{
  "arch": "conformer",
  "model": "sound classifier",
  "dataset": "synthesized solo parts of chorales (CocoChorales)",
  "train_examples": 39062,
  "gain_aug_db": 10,
  "noise_aug": 0.002,
  "n_mels": 80,
  "hop_length": 160,
  "input": "mfcc",
  "spec_augment": true,
  "win_length": 512,
  "targets": ["instrument"],
  "num_classes": 13,
  "norm": "rmsnorm",
  "hidden_act": "gelu",
  "mlp_ratio": 4,
  "head_dim": 32,
  "fused_qkv": true,
  "qk_norm": false,
  "inner_norm": false,
  "moe": "expert_choice",
  "num_experts": 16,
  "moe_every": 2,
  "expert_mlp_ratio": 0.5,
  "experts_per_token": 2,
  "shared_expert": false,
  "subsampling": 2,
  "layers": 6,
  "width": 160,
  "positions": "learned",
  "kernel_size": 9,
  "mixing": "cutmix",
  "loss": "cross_entropy",
  "residual_init": "none",
  "optimizer": "adamw",
  "learning_rate": 0.0017,
  "beta1": 0.9,
  "beta2": 0.95,
  "eps": 1e-08,
  "max_steps": 11400,
  "batch_size": 512,
  "epochs": 149.4,
  "lr_schedule": "poly",
  "final_lr_fraction": 0,
  "warmup_steps": 2280,
  "weight_decay": 0.0
}
Rows from block 3 of a small sound classifier, named by matrix and row number. Rows with one number within an expert belong to one neuron, the router's apart. Each number is 128 + 32 x the weight over its row's rms, rounded and kept within 0 to 255. All counts start at 0. After the name is the row's rms in percent of the matrix's.
After each expert's rows are labels from the 100 clips, of 14848, where the router gives the expert most weight on average: "responds to" is what is common among them. Only what is clearly more common there than usual is listed. The data: synthesized solo parts of chorales (CocoChorales). In brackets: how many of the 100.
# router: router (model.blocks.3.mlp.router.weight, 16x160), inputs 0-159
# up: expert up (model.blocks.3.mlp.up, 16x80x160), inputs 0-159
# down: expert down (model.blocks.3.mlp.down, 16x160x80, transposed), outputs 0-159

# expert 3
router.3 099 [ 82 141 123  86 125 134 152 155 185 142 143 106 150 168 115 109 156 145 133 147  70  99  85 145 137 103 179 126  79 167 166 130 138  97 142  89 135 122 110 119 144 159 160 194  78 165 129 104 199  63 131 103 136 124 159 116 137  98 139  86 132 146 186  68 137 139 114 107  85 136 163 104 105 125 102 157 188 125 139  85 139 188 129 146 137 157 132 131 101 173 119 181 152 181 147 129 133 158  95 133 150 161 130 110  68 108 114 133 118 178 170  91 172 151 182 132  75 128 162 155 150 143 112 132  63 149  68 185 113  81 130  78 163  62 108 137  85  82 139 141 183 165 163 145  89 148  72 107 127  69 177 128 125 163 128  83 142 134 115 132]
up.4 078 [ 72 117  97 120 113 135 141 131  57 137 126 110 130 129 129 162 126  58 137 126 169 103 139 183 111 109  82 157 151 115 135 160 108 147  77 116 149  63 152 100 161 119 162 101 172 104 116 109 114 133 114 150 152 154 111 166 139 195 177 133 199 121  62 201 105 110 181 147 116 156 131 173 185 117 156 134  96 104 136 159  95  85 114 126 100 126  92 117 192  89  95  83  79 127 123  84 133  84 150 106 101 126 108 120 150 112 140 166 119 131 102 144  98 134  77  70 123 173  94 127  96  82  76 142 149  70 130  86 125 168 132 127 122 163 112 126 161 169 190 140 100  52  90 132 132 156 113 103 123 120  62 138  99 152  87 123  88  86 165 172]
down.4 074 [120  89 131 131 112 119 204 219 144 141 154 115 119 165  69 100 151 122 105 172 116 117 113 218  91 124 164 129 115  91 142 153 100 143 140 118 152 123 129  91 112 140 163 110 136 186 132 182  82 171 138 104 113 145 128  80  71 153  89 106 178 138 175 137 159 129 179 121  93 101 148 105 118 159 160 136 134  77 111 122 125 144 108  65  62 141 128 152 122 114 134 143 126 141 131 110  95 146 118  79 137 126 111 151 137  89  94  86 112 113 195 121 122 195 128 140  71  97  45 134 193 150  93  74  85 122 167 144 130 172 136  78 124 133 121 141 139 109 115 124 158 186  94 120  94 119 137  86 115  96 157 139 124 108 158 142  94  41 164  91]
up.5 103 [159 112 147 122 166 150  74  92 154 147 117  35 162  90 141 162 139 167 167  73  96 119 149 145 113 174 123 144 147  86  82 196 151 116 102 128  50 190 100 146 103 121 119 142 128 169 152  96 105 124 137 114  82 179 117 153 132  89  94 131 136 112 136 114  67 190  67 137 124 111 150 181 129 162 102 136 134 107 101 131 123  98 116 191 122 126 154  57  89 116 160 169 104 122 131 130 130 182 159  81  87 182 173 179 136 145 184 134 144  95  85 122 146 160 119 100 104  64  63  75 169 123 156 124 120 146 120 100  96 141  92 113  86  97 159 146 121  94  80 113  91 147 119 137 145 123 104 119 129  66 146  68 110 150 126 119 156 153 132 134]
down.5 112 [164 136 176 139 154 123  76  77 113  87 100  79 116  96 157 134 108 114 136 121 130 152 176 118 150 132 146  71 159  68 112 154 118 144 140 149 155 123 117 128 145 125 111 173  92 128 168 153 147  92 120 128 116 140  81 186 109 171  86 144 174 118 103  77 153 122 159 160  92 123 113 143 112  98  74 158  99  81 124 112  60 144 183 110 166  76 164  97  89  96 100 119 147  83 103 160 152  97 165 152 144 159 169 150 116 159  97 123 166  80 106 139  87 129 125 136 163 157 176 149 117 162 133 108 128  90 147 120 114 115 131 124  94 160 154  92  55  86  93 115 135  75 115  82 150  82 127 151 184 124  78 181 155 132  67  90 127 228 126 192]
responds to: tuba (100); note C#4 (39); note A#3 (33); note G#3 (32)

# expert 4
router.4 097 [142 128 128 139 103  87 139 133 156  84  95 176 113 170 111 134  95 130  94 137  95 155 148 144 112 160 165  97 135 168 199  76  77  98 127 131 101 119 127 148  84 133 134  60 163  85 185 122 146 173 188 150 137 133 137  96 161  53  98 107 166 116 133  71 115 142 140 106 123 174 163 127 158  57  99  73 122 112  96 145 126  95 113 162 103 156 134 131 112 139 171 137 115 108 152 134 111 142 146  89 136 108 114 176  97 165 132 166 102 159 164 177 150 137 133 141  81 130 101  45 161 117 134  93 114 146  98 186 103 154 168 121 179 102 167 118 159  93 161 117 185 140 176 189  92  70 111  64 143 119 159 162 151 126 112 144  79 122 182 179]
up.0 082 [106 124 110  91 133  89 103  99 115 180 157 103 158 123 187 133 160 140 115  70  94  99 119 112 132  93 148 183 142 155 129 126 100 178 170  51 127 177 194 108 181 156 157 137 101 143 124 152 153 109  83  68 148 106 106 161 112 169 148 124 145 123 115 188 135 142 164 105 115  93  79 104  98 132  92 152 149 144 171 173 146 183 135  88 149  99 108 113 159 126  73 169 122 150  79  50 104  95 128  82 136  94 112 129  73  93 130 155 117 116  79 157 111 149 156 116 125 105 180 176 118 156 123 137 142  84  96 114  71 132 137 151 107 133 189 142 109 104  91 142 103 143  72 112 114 176  85 232 165  91 114  98 121 117 148 107 164 121 146 113]
down.0 078 [153 129  97 142 148  86 133  74 104  72  93 106 156 132 154 139 150 154  87 134 137 151 131 158 100 158 137 102 106 116 133 176 126 125 170 126 133 151  76 181  63 142 173 116  86 154 163 127 167 171 172 110 113 209 138 159  61 141 164  72 123  77 194 178 125  77 134 141 132  97 182  76 141 165 147  75 127 119 150 150  83 123 128 167 101 145 120 173 193 142 187 131 116 147  95 152 170 107 138 128 181  97 110 149 151  88 155 118  59 155 129  75 136 125 125 173 179 127 157 116  63 149  99  73  90 140  91 164 130 186 106 129 123 141 138 165 131 143 140 129 130 107  68 109 136 166 108 104 116 140 135 150  90 121 205 132 131 125 131 104]
up.1 078 [ 84 161  82 119 118 101 136  64  85 149 102  95 151 101 190 127 138  87 107 125 142  80 171 118  92 104 146  92  88 144 163 126 137 108 148 139 116 175 106 124 138 140 218 133 133  82 138 147 119  63  92 113  95 127 142 173  76 161 154 117 130 111 118 126  66 122 148 145 110 124  91 188  31 163 152 154 106 149 163 140 127 159 149  82 140 113 127 149 102  73  55 147 146 140 108 137  83 136 155 123 115 106 180  88 125 108 147  61 124 127  93 135 134 115 184 119 133  96 160 144  72 123 129 165 152  84  53  96 112 141 160 140  91 140 117 113 179 105  60 150  72 114 131  88 102 117  98 171 134 167  75  88 119 140 144  98 157 154 107 111]
down.1 080 [172 110 168 160 160 119  93 113 156  78 106  95  99 173 115 147 149 130  65 100  97 128 116 148 124 125 101 105 131 187 119 104  98 101  94 188  98 111  98  80 139 130  54 114  93 111 108 106  98 107 123 142 130 134  95 120 103 130  43  97 168 133  91 118 184 100 131  31 153  88 100  55 106 106 101 142 169 160 136 127  98  93 127 205 109 127  69  37 178 128 162 142 143 141 117 147 108 114 162 173 124 129  58 117  91 126 132  96  79 143 160  98 110  78 180 138 179 145  92 115 111 105  75 161 109 154  95  79 149 139 115 138 107 115 159 111 107  96 184 135 108 140 141 109 131 145 139 112 172 110 143 158 144 138 139  87 123 132  94 110]
responds to: cello (100); note A#3 (41); note F#3 (35); note G#3 (31)

# expert 14
router.14 092 [134 151 136 113 134 161 146  80 127  95 139  90  93 122 114 108 162 127 189  73 185 134 161 185 113 140 112 124 143 146 145  92 201  83 106 108 115 163 172 189 111 144  99  94 114 187 167 116  82 144  89 182 160 109 148 166 132 131  93 114 151 150  95 148  96 120 126 110 169 102  72 145  67 170 103 148 132 127 105 168  66 136 165 162 185 150 113 131  99 129  92 146 107 129 153 191 140 173  91 165  96 129 162 126 146 105 169  93 141  81 173  93 141 137  40 153 196 126  97 163 120  89 185 117 132 135 149 166 118 136 104 160 110 110 151 131 164 186 135  90  95 173  99  69 136 121 160  70 132 154 108 145  81 111 146 146  97 140 121 109]
up.6 082 [151 112 111 163 114 131 153 166 143 118 172 139 128 149 153  80  86 116 104 126  97 141  97 112 101  71  99 182 185 161  66  93 100 135 142 101 130 107 116 134 176 150 166 167 122 136 148 135 127 110 180  65 121 181 119  80  81  99 181  76 120 127 141 156 104  93 182 130 124 105 130  91 157  85 160 131 140 127 206 158 168 115  84 146  98 168 121 125 119 179 145  88  86 208 101 167 138  77 137  89 137  71  80  97 115 161  77 136 144 156  70 122  76 126 126 134 124 136 140 140  87 162  83  72 117 114 118 102 107  79 131 110  86 153 101 133 133 105  37 166  97  99 136 174 118 156  85 167  91 167 150 125  99 109 128 116 107 136 147 128]
down.6 087 [118 155  83 103 152 143  78 120  82 147 196 116 134  96 110 119 117 128 104 130 105 100 149  71 141 109  92 109  74 147 121 138 130 110 136 105 128 149 132 173 113  96 147 150 145 123  90 128  87  84  71 139  95 110 132 129 136 167 172 113 158  96 160 150 123 175 109 141 132  92 147 186 182 147 140  93 104 183 154 160 121 137 117 110 154 178 167 157 160  84 143 185 140 167 116 106 157 176 114 133 187  91 160  58 188 144 122  77 131  69 115 166 140 114 101  89 193 143 184 134 126 168  98 145 131 119 106 121 140 136  43 165 114 117 205  94 108 193 108 154  93 130  95 165 140 108 104 120  94 199  93 107 115 113 114 160  76 168 162 106]
up.7 084 [168 121 105 143  87  93 144 185 132 135 161 138 155 123 103 124  82 150 126 127 101 120  94 108  88 158 160 153 132 138 165 136 117 183  95  63 152 137 121 125 164 154 105 127 108 108 196 127 162 139 124  73 188 116  93  54 150  43 141  67 121 107 133 125  86 143 183  63 156 119 147 110 170 101 133 113  93 120 188 130 118 124 106 120  72 128 112 154 130 154 117 142 142 174  69 126 142  93 101  90 149 116  70 124 116 125  78 141  55 156 116 155 165 140 195 135 114 141  89 110 105 141 130 156 149 128 101 129  68  97 154 192  88 100 182 148 130 121 110 160 111  96 129 168 111  86  99 131 154 108 148 127 143 189 167  87 153 145 193  69]
down.7 092 [159 145  65 117 136 163 101 151 123 132 112 140 150 187 165 102 171 165 195 163 156 158 112 130  97 166 157 148 103 150  70  85 156 140 113 130 172 124 147 141 100 178 141 122 116 121 155 151 145 102 140  97 145 166 138 102 184  63 102 154 118  85 143 121 162 130 122 135 123 106 187 118 131 142 167 181  80 168 151  97 153 122 163  79 134 152  82  92 102  90 118  94 151 152  70 144 116 120 107 206 112 133 153 158 162 189 171  70 127  97 121 142 158 105  54 151 137 132 116 133 170 118 122  61  92  89 142  99 151 128 133 171  84 196 109 124 198  91 193 166 133 153  87 150  94 153 151 143 174 136 115 164 104 120 129 152 170 105 122  91]
responds to: double bass (100); note G#3 (32); note F#3 (27)

# expert 6
router.6 098 [112 136 179 123 123 119 109  84 132  86 131 152 109 133 160 126 126 169 183 103  99 121 174 133 132  73 112 102 136  83 125 169 185 124 145 108 154 155  79 144  65 185 162 137 103 107 164 146 127  71 149 185 133 153 127 145  77 177  89 165 129 137 149 140 105 124 180 126 124  99  78 164  82 124 117 181 157  84 102 143  79 186 124 170 135 106 122  80  90 110 179 126 139  98 110 126  79 144 188 181 123 144 124  77 154 124 146  82 138 159 135 115 118 194 168 138 171 183 167 111 112 184 172 149 137  88 104 125 165 167 101  81 151  91 136  97 139 161 166 121 107 140 187  96 173 201 112 113 157 131  77 110 127 162 100 116  95 105 154 118]
up.2 095 [131 133  87 161 112 157 148 156 123 143  96 167 138 148 141 119 157 123 164 161  93 141  95  95 113  86 169 135  55 141 141 124  97 168 114  88 177 102 168 132 117 105  95  97 115 118 168 132 137 208 154  86 134 159 102  93  91  90 138  82  75  90 172 125 130 157 150 146 118 145 174  55 166 135 111 121  79 160 174 101 144 144  80 104 113 131 129 169 155 143 135 165 108 178  89  78 111 146  69 142 204 117 105 134 124  97  68 158 109 129 130 155 161 150 158  76  73  95 175 175  88  94 111 143 137 164 151  99 110 114 121 134 109 158 132 186 204  96  69 123 148  71 138 153 101  87 174 151 112 113 163 121 144 123 184 176 119 115 149 132]
down.2 086 [178  34  94 155 112 142 127 121  89 134 171 110 133 160 154 143 115 163 139 185 183 120 148 142 112 130 163 127 121  84  69 147 118 155 120 110 106  77 150 149 143 155 177 163 142 169 130 115 119 136 186  78 116 160  83 136 119 110 183 126 101  98 152 151 137 143 170 187 156 105 112 141 153 113 113 163 117 153 168 143 106 139 109 173  40 193 175 154  92 130 156 120 115 105 119 165 117 139 121 154 118 122 129 101 197  56 130 161  99 128 150 186  77 181 170 176 137 133 111 156 151 168 151 107 208 100 120 101 120  98 124 153 131 163 123 129  99 116 150 165 121  53 151 185 154 109 153 148 104 179 137 106 158  88 120 163 111 133  82 100]
up.3 123 [140 179 105 115 119 114 108 128 104 112 132 135 120 156  91 182 164 139  96 141 125 122  70 142 140 194 149 164 137 129  92  91  61 173 111  87  97 151 120 139 179 119 123  83 135 147 142 136 155 122 173 104 129 116 149 113 122 111 165 142 157 108 159 129 149  96 103  85 188 137 163  56 107  81 119 159 147  93 154 185 118 135  92 150 150 105 164 115 181 138  95 109  28 123 141 172 125 112  64  71 134 105 126 152 155  80 105 152  74 151 149 116 143  81 110 106 154 112  82 109  81 137  91 117  93 124  94  99  90 116  82 192 151 111 115 121 136  57 150 185  99 136  45 117 124 125  36 132 164 123 141 115 145 130 146 165 154 104 149 149]
down.3 118 [131 163 175 174 106 185 102 100 196  72 162  95 157 139  88 150 130 179 178 125 134 100  63 164 108 168 183 164 116 149  71 134 107 125 114 144 121 112  75 125 138 164  79 133 112 159 154 122 154 118 122 138 134 105  96 136 111 129 138  73 179 101 134 132  91 141 124 115 135 112 167 154 117  92  91 147 147 136  94 141 135 115 136 126 158  95 177  62 132 147  80 149  80 158 146 141  85 100 151  75  90 116 139 103 100  68 157 105  47 137 127 114 179 143 144 135 169  96  63  89 147 125  99 157  77 110 112 178  62 128 148 169 145  92 155 145 153  66 142 190 137 177  91 135 148 117  96 105 133  86 117 155 125 130 107 107 186  72 119 139]
responds to: trumpet (100); note F5 (34); note D#5 (32); note D5 (30)

# expert 15
router.15 103 [114 118 164  97 141 169 182 109 151 113 108 133  81 110  72 186 131 153 147  91 153  97 101 179 143 192 162 136 124  71 128  98 139 195 153 146  78 106 140 108 141  93 110 132 108 127 162 136 135  75 124 150 159 189 134  64 180 135 173 121 121 147 103 171 137 112  96 104 191 181 116 124  80 101  65 139 190 105  90 172 155 164 130 174 172 140 151  92 106  97 147  70 133 129 159 162 110  99  89  83  71 148 183 138  86 148 132 125  57 199 165 151 122 135 148 127 147  95 134  72 117 170 182 124 120  92 126 148 146 135 135 132 155  97 110 109  91 114 166 158 119 152  96 129  97  93 147 110 123 112 146 152 144 137  97 168 181 132  98 158]
up.16 099 [158  99 143  94 150 149 154  74 117  94  79  92  64 172  96  93 130 120 105 107 136  57  99  81 174 131 134 145 165  99  83 136 168  93  96 125 113 191 173 165  72 128 171 116 124 127 143 145 116 145 197 117  56 113 172 146 113 143 130 120 120 107 129 149  76 109  95 142 113 144 131 155 169 163 134  64 114 221 143  76 163  37 123 130 120 174 143 124 111 148 218 148 194 137 113 131 138 107 138 140  57 151 122 138 106 127 106 181 153 125 134 136 159  99 130 131 102 142  58 124 159 151 155 156 141 153 170 102  84 167 122  86 110 102 153 127 151 152 136 155 125 131 141 157 130  97 172 174 104 159 145 107 111 163 159 128 129 126  89 123]
down.16 111 [159  72  97 212 102 141 127 138 105 114 138 145 131  96 164 112 114 123 153  99 167 150 128 123 127 109 129 130 124 151 148 124 162 127 109 146 118 111 141  98  95 126  58 191 115  98 122 102 144 171 162 147 147  96  34 132 152  95 112 157  88 160 142 127 167 163 178 167 149 139 116 144 143 159 140 146  86 128 165 130 138 102 167 146 146 116  67 160 164  58 188 179 135 109 134 147 129 141 164 182 149 170 108 112 100 178  97  82 148  65 116 125  89 132 137  83 106 100 136 186 120 119 176 105 204 176 174 168 114  70 195 129 113 133 121 106 147 119  85 130 172  89 137  97  64 152 169  79 140 183 146 128 137  96 104 118 129 182 137 123]
up.17 093 [137 133  62 164 130  64 115 132  74 112 154 148 175 112 133 121  96 142  75  74  89 128 149 119  85  91 151 132  67 172 187 111 100 140 124  53 140 115 150 172 107 147 147 126 109  86 151  94 158 146 153 125 182 141 118 154  58 129 139  91  97 144 101 103 146 188 163 112  52 140 105 150 119 100 166 192 148  97  98 115  96 184 102 133  50  95 129 152 149 138 120 124 104 108 112 115  92 150 130 107 162 100  96  89 133  94 115 128 166 141 115 140  83 134 154 122 120 140 168 152 153 170  77  72 156  63 105 174  72 161 111 170 104 135 131 163  90 150 123  99 126 124 115 105 127 157  78 149 159 127  89 105 134  67  93  93 153 133 166 177]
down.17 089 [106 109  98 177 115 159 103 117  99 135 142 234 131 166 190 150 118 109 171 122  51 165 104 120 169 188 113  84 137 138  78 160 148 145 135 149 180 101 131 137 144 104 132  81 158 103 105 126 153 157 128 102 141 133  97 109  97  98 148 148 107 130 122  97 150 140 153  88  85 101 106 100 115 136  83 119  39 122 112 102 118 109 178 116  91  83  86 142 104 134 119 161 133 168 112 171 102 131 135 115 174 120  25 111  81 143 138 101 174 105 157  97 132 144 135 105 174  84 125 134 136 130  95  89 151 124 136 194 174  95 218  65  92  95 106 121 156 152 109 156 106 117 135 126 159 105 186 109 130 117 158 174 122 128 148  77 165 139 116 119]
responds to: oboe (100); note C5 (52); note G#4 (42); note C#5 (42)

# expert 7
router.7 105 [120  98  90 148 156 110  98  82 118  82 140 140  84 161 137 107 105 122 130  71 195 147 154 124 162 148  95 142 115 152 171 170  68 112  60  93 131 133 142 132 156  98 114 152 124 165 180 139 195  62 114 148  83 132  96 101 147  58  81  93 171 103 122 142 113 115 142 126 101 102 134 110 115 124 130  79 151  84 151 170 163 135  95 111 132 123  81 118  80 134  89 118 185 125 188 153 156 111 119  61  84 148 132 164 121 121 137 152  82 111 133  85 138 147  75 147 147 134 140 151 106  94 148 172 150 102 123 119 131 151 143  77 155 104 170 195 177 115  77 146 137 147  83  78 180  90 166 144 136  75 187 118  72 179 140 102  84 109 133 137]
up.10 080 [137  86 166 109 114  87 156 170 130 114 171 157 149 104  96 118  90 119 130 134 110 100 118  33 128 106 128 151 103 137 122 192 147 128 146 168 161 177 102 154  99 173 112 150  77  47 186 166  45 147 152  66 138 120  55 183 104 127 155 140 112 196 150 107 140 156 146 171 165 154  94 148 121 133 153 201 103 108  66  80  71 106 157 175 131 122 131 160 131  79 146 166 108 140 115 125  53 150 121 117 129 157 107 149 158 180 107  97 118 142 144 181 114 184  71 140  59 140 119 139 126 133 164 129 115  85 112 160  94 126 144 148 130 139 121 138 116 130 109 106 146 110 143 130  69 129 111 142 151 143 131 142 141  93  82 129 177 123 122 150]
down.10 093 [106 143 110 181 130 110  85 136 134  90 172 101 110 209 127 173 112 152 127 105 111 152 115 206  51 118  99 165 152 132 165  83 132 111 119 151 125 125 150 139 120 160 116 173 102 115 130 158 177  83  96  41 123  68 149 110 107 115  98 104 111 150 153 143 114 134 102 117 117 137  88 105 120 118 133 160  88 132 161 214 131 176 137  99 122 139 126 152 167 146 100  80  93 150 154  83 149 105 109 125 113  78 141 104 142  92 160 121  94 194  40 148 146 135 125 135 122 102 141  34 112 141 108  78 116  85 108 186 101 180 123 122  76 108 111 180 131  82 129 148 111  72  87 122 145 134 146  83 132  87 159 126 118 160 180 153 155 109 132 143]
up.11 131 [168 141 147 146 157 145 130 124 165  96 177 115  87 127  81 201  54 150 143 101 195 122 134 178  94 123 129 175 152 157 134 160 116 112  94 112 113 125 113 168 124 135 147 139 100 139 168 119 136 117 154 146 139 106 164 106 155 108 134  81 164 119  68 117 101  94 113 151 149  91 172 151 142 150 114 106 141 143 151 176 127 126 133 151 198 136 108  98 141 156 144 172 206 184 171  79 128  74 143  79 143 145 152 168 112 140 143  64  84  51 169 111 121 198 102 115 174 151 100  71 153  84 162 152 139 137 111 134 129 128  93 123  79  43 182 177 139 108  92 129 162 110  97 102 111  92 125 102 162 116 152 155 107 132 104 101 129 189 150 128]
down.11 142 [104 105  97  90 126  94  84 104  97 145  73  39 138 114 158  87 151 116 140 132  88 162 154 142 105 141 141 105  74 105 170 161 134 113 112 132 116  88 158 117 121 106 154 134 165 145 117 160 190 116 115 161  81  79 155 144 134 124  83  90 131  48 127 124 108 117 109 140 127 151 126  94 137 133 140  66 120  91  80 129 108 147  95  81 102 100  97  92 118 150  77 122 153 101 117 175 142 133 199 145  90 124 105 138 108  95 200 153 148 114  92 117  91 111 127 161 151  42 154 141  90  83 165 114 150 178 196 112 120 121 144 105 132 153 107  96 160 174 141 156 145 115  91 128 176 145 148 129 137  47 131 160 114 176 160 193  83 114 187 170]
responds to: bassoon (100); note G#3 (44); note A#3 (44); note A3 (37)

# expert 1
router.1 095 [142 182 110 181 139 121 142 142 159 113 111 126 128 153 132 145 159 200 183 138 169 145 109 146  90 120 113 100 105 139 178 133 111 155 131 149 151 162 112 137 140  95  99  89 104 114 185 127  99 109 121 158 168 178  84 171 118 139  95  63 142  74  89 124  99 106 138 157 167 108  69 112  60 113 145 176  78 146 143 195  93 159  93  72 135 150 158 166 195 137 117 151  86 116  89 115 124 156  92 129 145 177  87 139 114 134 175 103 134 139 107 168 126 172 113 154 148 145 109 153  77  89 134 113 123 114  35 161 110 119 131 125  84 131 146 199 171 167  96 177 165 148 127 151 127 169 103 172 139  90 100 158 180 165 151 143 136  77  83 141]
up.4 126 [128  73 129 132 105 201 146  95 103  97 103 151 163 190 107  80 117 122 159 139  95  94 151 167  97 120 160 108 229  69 100 101 110 154 121 139 141  97  99 139 114 106 100 139 107 108 108 110 184 150 128 106 167 118  45 132 126 112 120 137  68 146 131  60 217  66 169 120 120 164 188  83 136 133 146 127 104 124 161  96 156 133 186 129 120 115  82 179 121  96 117 122 199 139 126 109 143  96 103 156 106 153 160 129 104 117 119 113  78  74 141 128 149 194 163 125 153 112 153 158 119 159 130 132 160 131 191  88 119 104 111 161 138 169 137 104 150 120 168  81 151 105 170 123 124 116 161 139 180 100 165 120 156 118 128  95 130 190 151 146]
down.4 132 [116  70 111  91 106 188 121 109 102 171  65 168  92 157 111 109 166  58 113 151  98 109 211  97 149 122  85  81 136  97  66 117 112 126 135 138 104 120 111 102 104 103 129 149 167  65  52  88 105 175 166 142 124 117 104 177 167 121 101 190 115 164 111 134 194 123 127 144 128 152 132 115 139 167 157 126  74 149 162 108 151 126 148  97 147 116 109 169 138 149 125 109 203  86 126 131 180  80 115 180  93  99  85 137 127 117 106 123  95  86  86  90 144 168 176 171 131 139 123 146 129 187 125 125 154 108 129  99 198 103  62 116 161 164  99  81 127 149 132 136 141 130 171 111 129 125 188 156  91 165 117 110  99 117 148  86 134 147 121 140]
up.5 092 [101 120 203 135 149 134 157 142 135 134 153 102 100 170 155 115 112  75 122 122 181 167 151 131 163 105 101 152 134  96  62  85  86 146 120 152  64 147  72 129 157 152 166 111 162 159 118 112 117  51 110  97 122 149 148 139  91 177 144 205 110 108 147 125 175 138 126 100  88  74 170 151 153 141 110 113 154  74 110 169 103 142 172 145 122 161 102  98  94 157  96  64 158 110 144 136 129  91 143 118  75  97 177 153 157 142 110 101 107 131 171 127 150 116 101 137 157 154 123  79 131  99 106 123  74 117 104 162 109 107  52  78 168 130  93  83  97  85 136 105  80 149 124 134 154 151  87 218  94 133 125 139 126  84  78 108 178 148 109 168]
down.5 092 [142 117 177 168 183  25 123 172 104 119 154 107 162 115 165 126 106 155 150 109 146 146 120 131 136 151 116 122 139 139 170 170 159 106 112 139 107 147 142 120 122 144 136 117 106 145 135 105 157 101 159 108 117 113 120 143 119  80 100  67 104 202 153  95  92 135 108  90 138 126  74 141 124  93 103 140 140 114 124 121  42  92 124 169 219 152 157 102 160 106 192 172  64 178 145  98 112 168 135  83 147 118 100  77  62 150 202  97 159 126 175 135 101 135  83 111  72 110 100 157 110 158 128 124 118  83  75 122  65 169 121 156 109  87 152 138 135 115  85 123  92 182 107 101 141 181  91  83 102 115 133 134 154 139  87 149 134 141 106 147]
responds to: violin (100); note C#5 (32)

# expert 9
router.9 099 [ 92 116 104 126  93 133 146 144 143  85 107 111 107 144  98 126 126 185  73 108 143 110 120 187 133 146 182 159 171 207 149 169 108 156 143 162  98  77  68  91 157 105  87 130 192 100 157 140  57 115  91  95 149 135  89 121 106 149 153 133 105 131 127 133 177 179  77  98 130 132 131 126  95 156 197 179 104 118 168 105 146 152 139 113 103 139  90 183 127 138  78 149 101 174 133 157 106  76  78  91 133 121  80 122  69 134 122 137 106  98 138 148 148 181  81 148 145  76  90 150  98 130 143 163 151  66  92 173 172 100  66 113 145 123 146 117 137 101 103 137  68 149 133 127 102 135 103 116 133  94 134 178 151 165 179 147 181 160 132 174]
up.6 108 [107  90 113 109  97 122 151  97  78 122  55 147  73 178  97  95  89 145  79 139 139 144 161 160 112 142 152 110 143 164  87 121  79 127  98 155 187  80 154 148 151  84 111 164 167 139 106 107 124 136 118 130 157 147 115 151 112 164 122  79 148 103 171  82 153 135 195  81  75 152 146 177 149  82 160 170  99  82 170 109 128 135 134 128 149 119  77 189 176 126  96 112 111 107 128 146  91 106 107 143 112 165 107 140 142 104 173  88 113 109 110  99 139 131 123 107 125 175 112 180 126 175  88 107 167  85  44 181 125 135 101 207 162 176 104 113 164 140 145 131 133 120 145  78  96 108 152 137 134  57 100 133 113 133 134  81 157 143 198 164]
down.6 109 [128 130 154 153 132 165 168 134 139 137 127 122 167 147 118 149 113 177 132 127 135 148 126 146  94 178 157 185 162  91  89 152 111 125 105 139 108  69  49 152 144 202 111 129 136 137 119 113 112 185 120 141 158 133 121 107 136 168 168  75 174 120 226  58 163 148 122 119 141 148  99 136  58  99 137 128 134  99 122 112 169 150 128 130 193 132 119 116 117 128  80 166  50 183 110 141  69 130 162 122 138 150 141 134 128  62 179  94 138 119 129 135 169 177 127 157 163  97 126 124 127 120 103 103 108 126  73 179 116 127  96 161 180 119 137 182 171  84  98  85  95 202 130  61 130  98 131 104 129  80 150 164 165 106 143 103 145 164 125 156]
up.7 125 [ 86  65 116  95  97 130 145 114  77  81  92  98  84 147  57  91 104 159  69 132 121 159 148 181  85 148 159  97 154 186  89 134  78 185 102 154 206  77  96 137 147 105 127 206 167 112 109  92  96 168 107 147 167 150 100 152 126 143 127 112 109 113 142 107 155 101 165 111  99 153 150 192 121 115 148 141  81 102 159  90 126 168 124 114 177 110  94 200 175 121  93 162 134 100 146 144  69 106 125 156 146 184  96 174 171 139 158 113  78  74  84 101 122 171 131 123 124 174 114 137 117 145  87 102 168  97 122 145 142 120  97 134 156 164  95 121 154 146 127 100  88 113 144 118 103 138 126 121 135 117  99 164 132 144 112  72 155 152 178 158]
down.7 118 [132 119 111 125 126 164 210 138 120 111  90  98 111 160 107 111 118 184 161 111 169 133 104 164 132 165 150 192 163 108 141 125 137 103 112  96 107 115  94 120 121 143 100  99 109 137 116  37  99 172 110 174 157 142 110 145 138 176 133  98 132 104 155  94 135 120 125 115  83 157  98 136 103 125 157 150  99 106 110 112 163 168 105 145 104  74 126 114 153 125  86 191  55 136  54 107  97 119  90  76 101 145 112 162  71  56 185 129  88 131 186 133 157 135  90 185 153 136 109 161 116 107  78 100  85 115  89 182 102 116  96 150 213 137 120 126 164 107 125 126 111 175 104  74  86 135  72 114 123  68 155 149 152 116 159 110 155 140 110 168]
responds to: clarinet (100); note F5 (28); note C#5 (26)